From a checkpoint of a small autoregressive pixel model.
Model: 5.68M parameters, 16-pixel images, arch transformer_decoder, layers 7, norm layernorm, activation gelu_tanh.
Data: trained on Sentinel-2 satellite tiles (TerraMesh), 145000 training examples.
Rows from block 4, named by matrix and row number. Rows with one number belong to one attention dimension. Each number is 128 + 24 x the weight over its row's rms, rounded and kept within 0 to 255. All counts start at 0. Numbers have three digits each. After the name is the row's rms in percent of the matrix's.
# v: attention value (model.blocks.4.attn.v.weight, 240x256), inputs 0-127
# proj: attention output (model.blocks.4.attn.proj.weight, 256x240, transposed), outputs 0-127
v.4 101:094154139108122147130128138130145117150132123160071140136127135142159152117155105140140151121156118091134094147162146108170128145128129137093135170121145152141134157136117099121120139123120118101113100147132103114126097178122157126099139125181127155122087127129102084073082121132105117132118116135146165134102113139115141154128141142112162129117133102129073139107119145110096099166142
v.5 099:125157124107128123155169110105124108148146128151109125123130119089148153168154121166106157125136130103113156117168083116090172153127150146125126105139099141130162113113137097123066144091110163107125066088153093178129141150109154149134116088175123077127147119149077089173078087109153106138129122119110135152153124105147104152131124131091105158105116081144134174127161115128135123144126
v.6 099:116106075119112102136122097179137095119115118112140120133093101154090103156126148113127110142126169110129137098151143098134095109128113133075172056151141144122139127149199094128160148134114073140094110153140103184136155163104170105169132139128132127122116112150104174095116190102110159112130164086131149159134152090135127134132139105156093175128156104126076162116119144151103093151116
v.7 116:139183140142117167139104133137158122120124136149101130130138141128144144123136127150119120105111141122125089118181089131157132126134114114116116119116119151105152111102102089119133107129123138112092123108181093121161159134131152123103126129164154163161091114102133092129145056117145086116119094142148118153148113155102163128128133149056188097132083154128102117117149110107127125146113
v.8 097:137142089107135105106107137105112110143120128148141115127154132133180163104130130171133091137127123126097139128123109153111150134147170125140125149125119105122075087146072153129145107147124142168150145101145072183092141109112151104117138140092113124187128120143137132133125100128166140159095138146127111092136122175115097108164149101145134144143114160125111150153165088069162104147124
v.9 092:158121131136138137151138103126093120141147134140113137128145160086125167107135113156122152149137117108101130130106141127081163143125134089164078137125133129120132123138092125119122136100128170172170126101092151142102094115112078162152125101136098123160161138130131138151111104135181132167133133160113138125090129101157087106109155177103071126123149109149202117143100137093167129144123
v.10 102:134155131061140163130098117109114126131114122090102116127097141108165148090144146092130113105119143153151141137097157168116095142189095130139083133134150127112149157125130165114136124123141140121100137135112131170129106118138121109125135159131170161184132154157168194095138131138118074123128108150172111115119127156130134117128126097150129118131139158104110125112130132154124193101110
v.11 103:144186094105148124161129101092127160138166156141102125138106106115137143106129121137125119112116118158125143077121091119102117112165153128111171111086137134117137122128114146118102106071105102140136102124146084133128150122151163125132122114154145142151126147143159128099129131160094126166142107132128114101159129128182137118121144113141148151110095162117129118108120102170130177160140
v.12 102:074137096063137136145131122101150119156129108132134128129084096123129153184134127152117125099116112136129151151191104144147145153142114172119173126145096140132141118135121119123119128130148186113105109071134094160154132158109169114086147095153123108123109091140133084140095112133123085116101158154136122112125124161062107154134124118121116129163103124111113125114173120107152145179124
v.13 099:105100092166142120164089142163114146147112111128133142135094103159142126155144094155084145147147129143107110119171074110113130123145092119101099131116123167091112099110162118124142144182127139086082118122143103154159165164120125117166109124138125108113118145121119093121130121101132120125152148092098153185157131153065108166103093159139123146155110108141138173156141136139108118126139
v.14 103:125148143142121165107132152163174161084118115132122116125131163131096138143099123134143145128129114125121120111192088137141158120064115115143097167103156123130149180071123104119126111124110153064139144106103159063135154147092082139094136111129095149122106134100149078130132098135115102114194102135098134199125153100152159140115107179140121118154061152147128082115095137129134116113138
v.15 099:144127148147121131061105161132138172144116160111081123130156148151165148112107136117169121111125076137129107143137135135128164115124127139171143065125157153144124115099117107151151074161110142134161126110143164136124128118145134145120116091148117147136095178107142125072099098130165128128104107187131162099120169142178117100095141124129120125086147175145140123096117188087130101146154
v.16 094:177116146134133113133133149097106177145142130157175139155154156137169127094135119110098138096101104170113135083099124142111181097130130132180117117103092105155085122110084154124129105114131136136173132174106121092061151087132131132150116146102111116149151167130139083146145112144105144137126105156117103069152147164182121143140124140167117153096124171135095148125130134143149101113166
v.17 103:109159116135133096133171092120154159113123100114153108124122149084088124120116106136098107151128140094112180114095126131133126151138178148100129186105129088136151144093141160119085108109130143066126145067117105154104147114129107146147153125138134128080175135129107104136139131158105144186142138083124109136119119154164137118136097143140118130104147098139150118172137073144134136112108
v.18 095:118114098165124115124137120169108102103152143141143134113164100080110150157119161113128141149091159093136117143151113148134105087112119104152151083129092164144176130175112115136099131109159133161142125119179173138129128121112132129132134067110123094136130098112114139128128164089148118111106132153108120120119138073175130085119162126071101129119099127133161123085121170121151108120131
v.19 102:097128137108117086117127083101133172124102087118169129132115169122117125159116140115132101113155120145145142128137183130165105152138140121121120194124130101132106156138099127144125138107132152162169147122070103107125100124110110119165153127112153161140143148099150117180112114172097150139148146155127118097101096136053154130156145128172159136143164147091096106161115101149150113142085
v.20 099:150128147151135097144110132191096117138134139139110140149133167140136100128165115125124138134158169119146141123072144127151116131153130079131102102098101129137151104115140127128175109190151116151123139165111162176093105128097110148184101142141171129146103121125110124091126179138141152114118101139171121121111132104122114125166111167129131133116168120139119141182110108123150107121114
v.21 105:164095160202128131090112141159142140115136166142135138138169137121094144089118131100153110134124093146145126128124142133152115143077133107163116086120122113149134139108092135137136077172122112203164164103107181125117099087143080138162130098109143144113118159106168123138111158150117145116109118150126130117130148076156119097115128142150141114121158129137133122113118133165156113126144
v.22 095:141105122168133101122134113149156152125149166157115150129144129104077097170096127104132115149109140119118155134160137120134146089117143139128144043152117179118135133128133099122091114122125099129116082114166160109121161113137139136170131088178130081115109103101131123078126089098135170091142106120107140155140187118139126112100120145084153103117112100144132134142146146094152094145143
v.23 099:131093158153112130116104106097126146125103129127145126154144164090109136147121150123084131154112130146107140127094131148121126121131148088165079097143130141124112122122123139117091129085111130154117103139127125126124142121099093117161124115103117103176135134102160166146136126097165132133150115136088154081161129080166144099127175155095088152084159156137154144135155142130146149112122
v.24 092:160132120170124160129153122126144115123114139125127118138134113146120108124134154156121130120108146129120109139127084128147128131093120131108170162147107126145121108152119123124168118097114137180097137156155097094119147103066111087157105153134145133167130121142100125173127191151147138110123176134147148089113108112120120129167191118090134125138139115109090185093139116138144125117110
v.25 092:076120127166116136121137173145173132125160119114115133148132103135126135119110150121131121124105126135151111122149127127126164119108101152146122138134121112148154123089118109137094104164175134144151116096150156076106129135160093151107138111115117163087122149101090055160075142125117086139141123116129130107100144163133143126106085132147138132113150120154106145082095155105134108123152
v.26 095:130142129101139134100112116144144128143146160116107114127112122112128139143085136150154093147090106170130152130149133146144157118130135139157149091141135125142111162117075157125092104112132107164177114063121145146112136106138116141121129088127086119150117151154163107090077100132129123115139150184108134122135178105204133085111152128184127126100111189138141080092125158106152161134152
v.27 106:131113103126126091171126122140111129109138147101162131127133152107098107119101119107100131140100146153140165106081144145142127108146104105130146170117090110131129120158121178097095129143129111143161129162097135134086116091137110136154135089119126093115169125130140101128152192098132162164165107114119097147115147078156108109135095140185054155124156149118177111142116118157140149118122
v.28 095:109114110133125161128114145114144126111106150083154124106090099115099115141110154099114084122099113161144157139134157154124102127101105155103120125159125087133117153153168143078092153163116132150121123136082130136125120120131101111134141109107142137158145134126176140159117192119096140137151114117128138171144164113119136124152125101206092148140160150084105127140143154173113127119113
proj.4 103:123115111106159082127148130123095088115155130134185140114113133173086114132181129126118116111149083135141156137150163103107113156159121150106090116109140136129158106145121138117150098158122143161163131123140121091147138138150126148145153053167117134086113147138071142128137161110135122140116100147155106109079154072099175133096148133139107117163132106129148183100127135100159083147129
proj.5 101:124096111122158132147154127143102148102133169139115155141135145103121116170135096140085107171140126109125135074120151088155149139172163144129089113114147141172147115128137138122147167157109128135145110149132130107151099116141132154155124134181115111146126172131133163162095105139119121134111106150127079095078123131115141117138116131142126120170169121140118164147125099123108137071064
proj.6 100:113146168164114103108101117157138152189161109121163118123156119177113116137121154143175142162101133107174174101096086120072102118112147119096091136147170124113101082139127150102177100179110147144129123125134098111144168116117108121149123150106174097114140191116108121182106153120124084128113100160121144106125157144133113103128131112127126123159113098097120123103118124140152092128103
proj.7 112:124160103101161109127149177125098099136087119116120132095131112166099130107127118155079106134161130158095109159119156123142146114142113140133119167137073093117148108137181110133123103103159136079164119099150127119180185125117128111130145177140101150095125142124147150130109160143125111121140112160166122137074112112082155107118178150123122139132147153115128126105115112117168136103141
proj.8 094:112094088097129121123186111146154098138103119148128138115119155117150115141102101129108132111140116111124113132082153105128176082164142151162127135089088109155147161145129112106144122152140072110112126140147127123164135141122135123085159121102152060130115117176142165126125109126115109138108130117124134125083137141145089132165105099136126184151123108101094081152113141082136140152150
proj.9 092:148075090078109138134132169149131155124129138143124157160137112108165145113143087111098112153146096129108136110148139134121091146140134153147105135109147128150164141144117154113131174126114134157118114114109120151088109169174148148108166113133133135163141099134124137152099078130105165154054119110093087101086116141125145115141102175121138166155128116139148127140134153138087158144076
proj.10 102:114170139171129079120156155081167097118106109114157151146139118104132165142115179134119110131116108134113101146147112147137118145118121106129104144154080113121140125121109092134113111082146141139114122101149169170122138114105166097102118132103128136154114101120096113122153166123150167121161154095135143153141118120120127142114137136156158143080087094137147124082134160143126108149152
proj.11 103:103125119086130095124140150148120113097092100150153120129135136118099077152094116123146130193138108136114080124159131112122161122169130123125129129161127112151114142150130122106148153111130150101104097138122125109118146105127106128125135100098150094103131151094070126153119120112153121126153142167113138148149149153117122117108145106137109108141087088115131170141117116129138167092083
proj.12 102:082101107163154144156184107107141103063096117113128151114124150106118106170143139142086102095144103161123155125109166124131114132132147128157108158128094094117116172119120117121174125159117122121114105116118137089202134102110120126137112125165129122109114154129116107143132146142121109151120118123169099116101135127144122111109144113164122111116160151141139171138142094088123105101114
proj.13 100:101143123134117151123153132118144094145117161125146138108124153113120152112150110141112126150125154101119145093075135110145112151076120114122108195111178125154116137111143137108123121166114097135144130130126116129185127141104098126137113143171137121104131180136187144155145159154114138129110117178133108153106120113095145128146110127109122130174116175125093107126138138148163079115157
proj.14 106:150124146097157144140150133090104136153146142134104132111129114132122134084130124146111137110141177167106134123118130119115118125131082155131173107136151126093159100089141153141107157100118150132148130130110168147141121150147102120150123163162079169094111104107165164095162169146128150085116176163146116149100117140126139107142154186130118119107110162173156139126121107170169129111142
proj.15 102:161072116135093107138176162126083118043171110129148158106112127204144123100143134120089131132138181120126117120155143123104118136160138149171145122112151154079184166149126168155097128100133127107136095142109142100157123119154114131110157100123106141145120087126129145094103115083132133131115105147135109083129140101153110129156118154150113156100154094147133174136105135151135127136128
proj.16 086:157094078122105142109111100148156157146136133144126126117100121097128124114131101110113132114131140107101093119175134134166124144147129126173138108101112132159146162153106114137151164149130134088102116154116101158100101139141106133109120067088066095106125108145096153107155131118125150164126117144125130172131145140072166153144098161113144135112078114103101114158114156128091134120140
proj.17 104:116114163090147120122166106127105129153121130130083095133102143105134121124116110156146152165135173109148090094095125118158172071186150107102146115144144138153123126095139112119125160088169143175127120163119121106086107140120150101107110142156198120131142116151136128130156122163143113099131167132121115102105125156176105128125122090146125120153138130121144168161145135142142124111105
proj.18 097:135128151143149170163077122158095180154124131136132143145156109121137119116100132115130134152102107110118106138134132139107139132153126152115121107151115129135124121158138126127080129152119116079133122123150134136129142122146148127153152191106115154142139174117139113170086074122085124155107109120121137086139125159120064100148120137095132138113156131119106097133102095139107190109106
proj.19 103:107096085132122149107138141147154139141153096137084133114132124127126129095156144132156129080115113182133146155139119138108071089127118084147108101137103124113109170137106115106142138093151182144115136098087111105098135144114154117093109109116124127130118067135103098094156131158119128143125148090134141132143131182145164158094127133141143114097107146121193113108164117107122120145132
proj.20 097:186148102129118102132080117143105124137115150102163090107135107143152166117127125134168128137134134111121140156133097167167114156116130149135080200124116128126113136123140103097150096165146149124141121111146103144077145133134111115089143168046156144123157152140145126174130107147142151142103096157102129103079151101114128137114129153101092151167099124104150086109151137155142131113164
proj.21 102:199087091135132158120098105152126196128154130131121098072139100137135133100122114112182129137106135122111143148183115158090128138133114143122146150142119143067148156135127154130124124086132167120131121123105117140079153129138123118131160123070111173130155113089118129140130109122113131134098105104099167135155120128123098143123138159139091130111119109119155108091163110171126161137122
proj.22 091:130122133137117165159099137171051134116127134113115114085121126154139090096117117129135144180133179138108117138128113115108159107109141136126128149125167158111153109148141148121146134165118139124131106138121110068143149117134103130183123154124137131137124175123163094161107096122124108109148086162129118092152141121156105110144127140135137141180172164119105157130146084144118180090100
proj.23 102:144087093118109146127115158142139197112106127140118145173144095145148116085117126117119113126134154121106113096132095123101094126121158090152138099118127136168147124142103183120110135072135161119140125140121140163102126153155172136143131175132117136164151097151144123134093107119085104133142134120092151104101090113077123121163126179108161143117130104115149120140145135128106130111090
proj.24 092:145078111119130131089076098151171131146071131132136096118157095113102115133128111140153110066123112139118131143128113132125091113166144108131118112122062129162106147155128133145197115119107151129139150111107101139140149125108143119138158135134133141158146119128098157116120142138077117161119108079145172124089164127090117119123169112121103106146107080093123142114122111083080130157113
proj.25 094:140067090122150146145129059142098152111169131161140089079095139128130131129170139135118141131115179106150137115131122121131143134179128136123146159166132145122093142135088139188086123159131142143151119135114103140136086112157114152125121108129068160133114158082098122107119110109109135146129146106151128153153121132119141155139130157109111132073140163144118132121151085145135134091165
proj.26 096:106068111113116141142157136118127175098124102127131137127101137143153107135106145118115121130119161132100106100147119121074120128178136145151185121150140123107157130146120180139130168108097125134104095135106165111144110097147099150144133117096119131162114117119094127109126126091117125127133139132104128117149138170162085109151118145181122143097152097138148146133136088149119137104095
proj.27 098:148140164109101139136071110140133184160108148103135149184125126075182128123094134109144133139115143086122115117128105163134128140126114112113167130137158123133115129119132106091130136164131125124106131170111134168068102125140148126112101167086167124133128152149118113169133103128112140158145159121101135134128113156112119142142099145097149125111114148119120064145126128159126147089106
proj.28 094:126143163180117146127115099124160172143096122108143157142150124094130136115087174133146145087082169100121150130123098111104127117100112098106172122131142141086155122087135129107163138087119158150116136145098154164119121113095147103126073175109139135139121119140104098125152170141116123120145166097123180144143104151134130134141127129135147120080128133131129101097104134159140103125127