From a checkpoint of a small autoregressive pixel model: batches of 192.
Rows from block 2, named by matrix and row number. Rows with one number belong to one neuron. Each number is 128 + 32 x the weight over its row's rms, rounded and kept within 0 to 255. All counts start at 0. Numbers have three digits each. After the name is the row's rms in percent of the matrix's.
# fc1: MLP up (model.blocks.2.mlp.fc1.weight, 1024x256), inputs 0-255
# fc2: MLP down (model.blocks.2.mlp.fc2.weight, 256x1024, transposed), outputs 0-255
fc1.456 021:091066082142062202149123120088135192155163120197077184236102166108107142179120081131145132100149154089159137142090141126099098191141113143100146156096087112109137094093132068164097105159160118144119120111105087116117142107169143135065109150128204162107097140127094116095172184106080084099167145142126119140141153131097200094155092142134115113127115193136127137136162181185162105099092117157130130187146175138164196149112128157098141131163171090118125195099112156163149137129120076163142149102153105115088182141115101088167135117062116143107091064098174112115101151073137097130127123099118139147129124157144190155155156118103171102155145155101097113107120142174125182159140163109185125197077167140078134089111138080108134152115165168157100099145134134090095109132121126
fc2.456 017:161163191105171119130106109197122095085118083080167071143137170106124119087118166157130213174094078078094148155114175159115168144101110156079127092079127126113119118112150125198120131128118088179110135127135149116116146113109130140068176138096121154107124155062096103058089123131104103107117124131124156147109122152118102152115129128114137147127126123148125121146104121162082109168151159170144169114159046125095139020124122163166121093152084191068198117216133052121139149102137161093114049083063105189101149155164206130183135111066100136125123125134112125124087151110128107108145133183144120130130177114128124160126087104142191124135120104152125119088172190123170132119065144114137196125165098117165152119156150096136133158151114134124129090136098135116177147156146077
fc1.457 122:097134147088162130190119142103122088126141104136140058120093198147165129126100139125094118106160132121134123162107147145086158086148117120151091136086108122145181103193117170136066094053151085103124112187159124121108109134176106101055136095124117116158168160166122132104161134121154133086186161122107136147143082149092154203179090115114074157124136166124137019139114145140054119109185162165136119096115134109160137119092116140126135107131151136162115143122093095103089137126148132126115030149109141143181189121142063174144061147162109146130143143142136164196153132165139214188147108119114135097140060134086154148150146143094112161108155130125164084167116171092165194100042115168099153125124089116112149101089190116143094106154172163092095105138077122116094131126144148
fc2.457 116:132103143136108102098157206159125092100161104121117089106194097120158139102109097090085089092134143089097124084107163149141132130120131124157130125129117167150174086128128137157082060095138021082089110118163127088113110120112072101153131107136138090143116155130087110193081109104156174142160136113114158151160140099135135164144156123123121115078120178111131139129110116151100072076139097100120106164043096144114146184079098131128153127133115119184147144038084099115149097070158123139196163113089103145101123110181124151157151179191067126108122164142158152127132132144142152140155180145150129150126071138113195168120192185160133147150160137118181146103122166100146130089133150183089136137140087115115172107083255132170150127115150080137140081154137130101166066127121118
fc1.458 146:183171137164103107078151105083128143081118128159205171104156179161124209124115176129158108148139136111151128187122113091092150088139135179131174125095125119161122132125142123143164091128079147126085118148127134188140064125092141129059100136145091155130133165151179158103147162143104080092161091129116187161107141131121112106182100118130080136089137141132117143119191137201120109151165209115133111171099186218159136109092151134126086150069129121114109141189171128137122175136102160131149129180146109083134162152103150115159157145139100103120109174163113131154142159168163133156107134211112127115066095135076138090129102107070138118087115130117110106127123114102124076135134141081099134171150061069158113113083037077141092145076085051088104144103145105115100112084147102
fc2.458 177:048085178102091109175114211101071150104136072118141169167140143135176148129157119137099154131125091131143153160123138146154133110169118103171074138163119131132110114116047142120138147133116097130118093130117071086073146161125144090156096149184128108121108100098135081112136127126144154183055158149114149118112168121093129116115082155135116148146154098156103121144180139163146130112165188105099153120157111101169127144100172127152076100111023086107107134136160141160145062145124150159174099183048163112137139156165110156118125102069117189153136182102107118141117110150093118125027144107104109179181081095175120189155164133147145158094053113116117143103146110131139078125148179123209162072100111158131080106157136081108176137135156155167156114106122140165099077133091123
fc1.459 027:150128149101092159167123166184115113118156145142108111130125128136074172125133100061161183098110131110107179095170126116150119095180096151093109153166103179132136126089134070208128108133150124206218142122165111138136119120102131107125148077043162087128108116090139121068119089168091147161151115110159153174180182075148151134161190119098123124122159113167085125130130081097112125130085132059076126059104177145103184137069106122118163123131136073108113072106192168201145158092171082100153134140129152141117170176134102125169175137160106139075100178150129137205100101097081089109132119102160143140183158125127106116110169147132125108130134069150137130120135134168064111123136091159103108139123094140083154079109095154144174145113139168119105159131142057116150135111067108
fc2.459 024:159154131138214103146180109147147166180104111105168114150155127100182013105102133207079087148189092039151175169122095103104141169172126069119118131144114148132145157138130114154160097137127108131104132090183149151124169128111150120147113137117092110140129170104084119148121099150075146143109133145190163141092141147121107124128149123148123150112159152157096118173161189176152144163148105209166122149131086099193102000120119137144060144181133127115135111158060159111171152054057156161096056112134152097167133131148126155118075113113089138122120121111127178103077123122139104146183137116091121125171161142110136106135172114094172148098120045141087107124146138125096126109092083125136166107130133135114148130137112151151134096201123109106153108103119131109164112116133156
fc1.460 020:101103080112149096145116117134136201126096196086133132110143149152062173126107056080099161099151209133128147159102168153120113139077183146173102077113153109134138129098103126178164062142132106190139103143153096148144150154132110117031164148148093132167160191078110152137118131119137096067121129141107159096099118078093144084184126135117115028168127127135085139096094169139128165051126116183097116201132152157137164089120100124117084089153191083153123141174118087056139175133137157173094167118112126124182092123128136167144155112142178121065133123175106141094140109166184160128101076123113095099134116180175131148110122135156126137134134094132158088152174087128134088129167125089114119065127133093129138166161151144188132157114110117109154129134098173151112148153177159
fc2.460 014:150125187129080183160093141179078114115154138147131103202094179162082100182125206116116212123094109121116163158124168164138142115130160154086103144150142118129145110111123173197093088167177107172174086132123146122173105114075068123123188143125124097158136098120135151081141117143175139083169100106097125150081168154116080129144137139151123087145126162119091136183131099118063092211158065114181117098148145123109136195184101096138146166084080164082141134169099150104196130151156125101088102040102144113177105168186141126159141135124115134124087153101089091134138116128154122132082119129146065128130108143126116179153073156184100184166151186118127124112106089092133110093115127112088132098137111078156088143140132122154115135194098125147112170139113151152134092110086087
fc1.461 020:097120061150117091144122185190139155146117200108120162114103210170136151131118076146168087166112098102113128115115139206104144137114099192136094085138160164126143128138117163181147100132086125117172159201095093155096120048106124126134155128128106116152011125122092133131130138124096092148077069067137108097112122161120128124168052141119107141176083105124094094124160111138123151084120114115151147181117124087117193073162123156109116094181143166123122099162128187105115145077063160136110190152105165082163123129125113145091129162150184158111188094154120070058064130119140149135109155166103089101127113153160132155091110097141126134134145057129111106133134152132147090163148108157107113132132067108082136171116136169168074135183160122081128113135128120123132176136183159
fc2.461 016:157098197106106184123078128088142079139131142144140102162045115103107120201083200114196150145038101113077123120127121139087185159171091132104096118106147124124122116187180113146160055110162147144118048136094105144124118124116136100129143118110136163104069109095153134091123072139127159133144113121093132117079110121121066131155103143188151148130071136141098148143138089168104088116130106071182156085133143109101140131180093149086115109124147098142064184083130060050147069172176137068121172119106108149111124170147150158135159171104133110091074143125123056148121097131117079126110125110075057085140154166107117192077117162124128149121162125124112126125138136138124126138103131157101143192133118100166132110129181087125046101152157133169096122118122120173111138144159127
fc1.462 022:139072089064056121097115159160111173186169126153128142193102129137083151194166078127145100141148089115105144151126134142147165162151154113139128172131111123047152089162117181138120132127098129151162071128130142111175118134101115087157122121135137137120116143068107139189156158107118107179081157178164140153138107173143146137156157098115107171165071085150109184141139081144127144074127095127107086148134186138147127191160149131104132159179141166171088183087110160191124144083098111156071220126128125130190115123119125105136116157076079137130113162093086130093180126211152079125166172140125085134077086119110119135092098139112093118091146113111123099096058141099179140216088116127123115135191129060112137115171122142142107111120144157177152163153082082123112118164140149
fc2.462 022:033255172153174122117140118151116111165119124132140135109129171158201097096022209177077157130091129160119060082121162168117152100142166110128111134138106133142117104119119172138128109115113107135162130167151110152097111196132121126159150195115059149098110146108120145117113145117102106123147114125129136147102109148116085144089120105103171128122081122136097153089147103127131127147171150132149145101093109108119155129084149122116099105081210071068131091189143111087202115089181183080111177177090101085091118147096117156138116105131116127094139176151141124091150135086118099157150146078139133096167189150112111104143118160151196121158130063145084124135146105193125157124112147154173095137086124113158118106102141117146092111101128087139204102125114129159157117095171114
fc1.463 128:088195084110163144174141121182074138145139101136126111103143141116128141077050135111089162118166053100100124140173191118137136148151115158144136113084174090121179152133127124144109092146152130113082129065143126102108122066145111147115138089123104154088100212152128104095153162142098140178171163130129115062183126140129196108140093162089095114097142154116172083102073134194113109092185117138152161085198213147192088130103151098129141115139115189149123186130132107163112169157117116163126138115146128072111138094136150147119085186174044143120145161129183126093155122150161194186151131121163105158178110123054124151113188167105121139083101127107139114093143164136129085100092114082110128128150152086064113117135155097141113111122151122082158128135121142113145079092071098
fc2.463 112:117194079109104096164095151131093113058158098199126141113146130120126184096119101073121169181148131126125141137112164167071081161086090135127135114062167120109212174120113115110061126146100160164060148138112131123105094114135134113125124133149186173108131193072133101127172122139129142169179112149107136171153129100221140125100135118111098136113154145135162151146111091167101098113156146165078124051158145168220121131098152149149157141159111087090165102089187107161093123136143120103117163152098152145121149126162196150140072172160083142111145204130116163109144094127112127148074108134120102111084113089070112121085169105094152151091174109130072190064103103125143119122154129098166112160100121091151086143109146135166144110191165134101194111123137124160131060134117107
fc1.464 138:125157161151130151149145120084169135155148083164157126118162134084120215134106160162137158169099158122117149136149109109100156069200141124132088145148135136146114142129156144122129129151106109117122078053189178119143110112101093147102103201105074157147117111134141212105161076134200103138131152115126105098121104154198075125139178155120159171117124058173148120114137180118117146095114113142162153169176137150107149113148171157113176131132105145164125114201103167154126112124091157115107170123150076094117157114093148140173148081151116127155150130196141125134164166139141099119213147120108093145094095150178150180120163085112151060136080168084057087090070127105094153025141097115102097133085102134077130125102071131079131142141113082062082106144108137106151122081126102
fc2.464 131:173102105197130172131114148078119138136134106167124110096181102115088183104100091108123162107040104155118148146146130162105166055129112089148131193186125084114096109139126141118155156171086062141106103101167147098174146100091103114114153127058101124097128158159124180184130098112168134107148144117087115114144160065208114092146182166113137122123128143189193141080123111144102136071123071127163119198166184161140103147159110140140144122143137148147106134129078138103115146120076141111111168118095078108119123163171147144164154081139156130151107105106161130106099144107151143146160103113136100170095132169170120110114205155138160134130146125065134099157112157148110127126162119113110093089068115152107212105195164088079161119120156092080074115188134164104223107138110090
fc1.465 131:092189109109158132211086075101118078119136135151061181115065126154104154128109159151137173152157157137151128090162125136150076140125104119131154161131142098141106113174137108149136106187108161047138045135140181168119138162092171153111149124118080095111114128112173139102142136132101076107132175153116111194147152156112132129072133137115126130128104115103170095157118094164158120156201101147145166227144159094123138153158156098154147104063076156191174143150124192155130150158107121180117142164183237081102154168152139102155095123135124116104134130159122116112148110085134127165155096114109108099079169107131115138070130167128183094134065138098131076075116095119115089127119144070086125092140108077117063056137082097138126122109112147135129086146104103127165162144160152
fc2.465 104:130085255087139080160146126113161204135140103157127107105157139138139109103161145155037174064109153114072145110106134160146076146179090131132103048171105135125101124127181117152108110193126144096091102086188133170145100093131154113155089111170151177156096125112125193043182118128166114119120085100123111105120102199158127119172133136127193112120133178092140122096136160102123095104137123141152094089105091076165127095149167180122127196203079145129178083086101210123133096138105187117133162107100074185145149116125118112124123124145094110119100062162112146156156137102133138107071153087112154146158087072138102132123120163102133099133092123124091175094152146122122134136128161128138081126149146179143131151161105125120133124131071115144161114112151105131134083167128097
fc1.466 133:085097140125137116182155132120139142129149133149135120141145106082154170148105094116113101141124184129110162155112115108120168078107117141130173147148175075146169129141123148115098130090146068110129114073144165127101097174110083161110141112113052145110071077119170111090138077168136088052109102127129147131091098167150119139099150144096156141171089109155207146175162129075113134142132087140131100174084104118092187131146105111121127146095191095179166165114162082180093132138183147131136073149105123157102159199169099154113065185100132219129098087125158149113182156110151080107180107117146151103049143183116161155119140133160134124087139137125165151115097131091088106110183114148137127042123079101148168089093189155163120092132168132059054119156124146149107136102159172
fc2.466 148:098064173135130211094170132125148164112096131134121154229128124111114112203143128144137088135135176099169110147117027177142071125130127065104080074100110123115077129088101112096123150123122196146170112116124178116116152159113161157154095191152133157142112099142154137051136113159173125163126128105128119173084112108083179105124066160084177097090137149112164134167145149068148176107121159148104119121175143161074142110130159120114164162100088099033127129166114096121082160162138124141153175134111212148126142072141147140099182106125172107098157063112132129124173106127100123098055140103120160095121117129116099119123090128150130102131120109096067152070170163136083134138114133189141146189151144118123153110198084141160126099142121150130116134082132132157113124073142150
fc1.467 017:126188107187078153146190076140116076076194072133143177130164151104192082138110120132132153098162135119168115125209088104151110122142085123137130101158097101194110018066127133121129159151155145140096119166152119140089073132159106084106150175150121172103157133194142144078122080156128139110175142158170098177112139111186131127087102164198142120147127066118130104118121139137137155123135145128105151180168202116107103144099121155119119096161169143092140149109117127119115127111165146092166093068142170151116096075168113122118127114107143136088123092139178098128124124140124163157142159093104150158145161087101170179088099115117141170161139080122153190125134157158128176107133068011160149106079105147098135092083135170128126145105137066153117104122096166110125184140124102
fc2.467 014:199117189067179117123102181156088187132110166186162077166088086146029156132255068080132196111165075107087190103171093116128117073128130098123125137117088104189148128143173161140118159147122122128140093152163168102124107111123134085103159117141101143145143105157111114128176105077128164142136174125144191180104140128171111080118106125143133139132147123109153133143082120050159140112106144085109078077100072086130103100067092159105094145187083177127156114117083104162089113103162143134142124138115150125146082170156091119113124106050151106146141119153083106126145120175139124166144120177143110124094133113072117149154085065166164113128114129156182131171137131094163119144121100101102109148146117102129137087143127128089131107138113098116115130136093127117148082144113122
fc1.468 019:128159113195100182127099106147132078119177098084139145115155115078138092143068125132127170158128112146168152105108119109122112125054163092111096147095115178089129117136154041111079120190184116110157120211082110149119104073110121088126221122100088135130115052131132147070121101133111078069074122165156130094179167129182147176100077174159199135158120120149100140133118113134135110101083136152132137099167149138028151150139088116116147082075105087151098117130152123121102107131109111125144083092165120149156100108134141063115103153177105119124169103102120133167063101150113181120146140147090125158160159101103136144134157095102126189160110122141154102121181086138161095049136097127131118078144101094084156153092117059102080156098117127153123131115166131071137126087152095
fc2.468 016:128099110101115068117134128168125227057143164155134054158159126195095109164226205098129196099125097089061132153123201106105142084104138092079102118161151140151087118177138136131132169144172130091131135165106147141170142106169123137135173080120096151148130098132133097116164116157168098069120165155137119158101126095177138150178117151126082111164167142178138112150135121115123156117131047064127144105152124147181126075082135119172116165153092126074187144078122118148148084164173123173141054118087134140182110128133127130128132105140122103166144091119093113126103140166144112147086166128152136141135110173130140151114152049160150112139112160149134141155158160103135115089145093027070166135168126095128103154164068119133141157164132078108095169146136126139111091153120160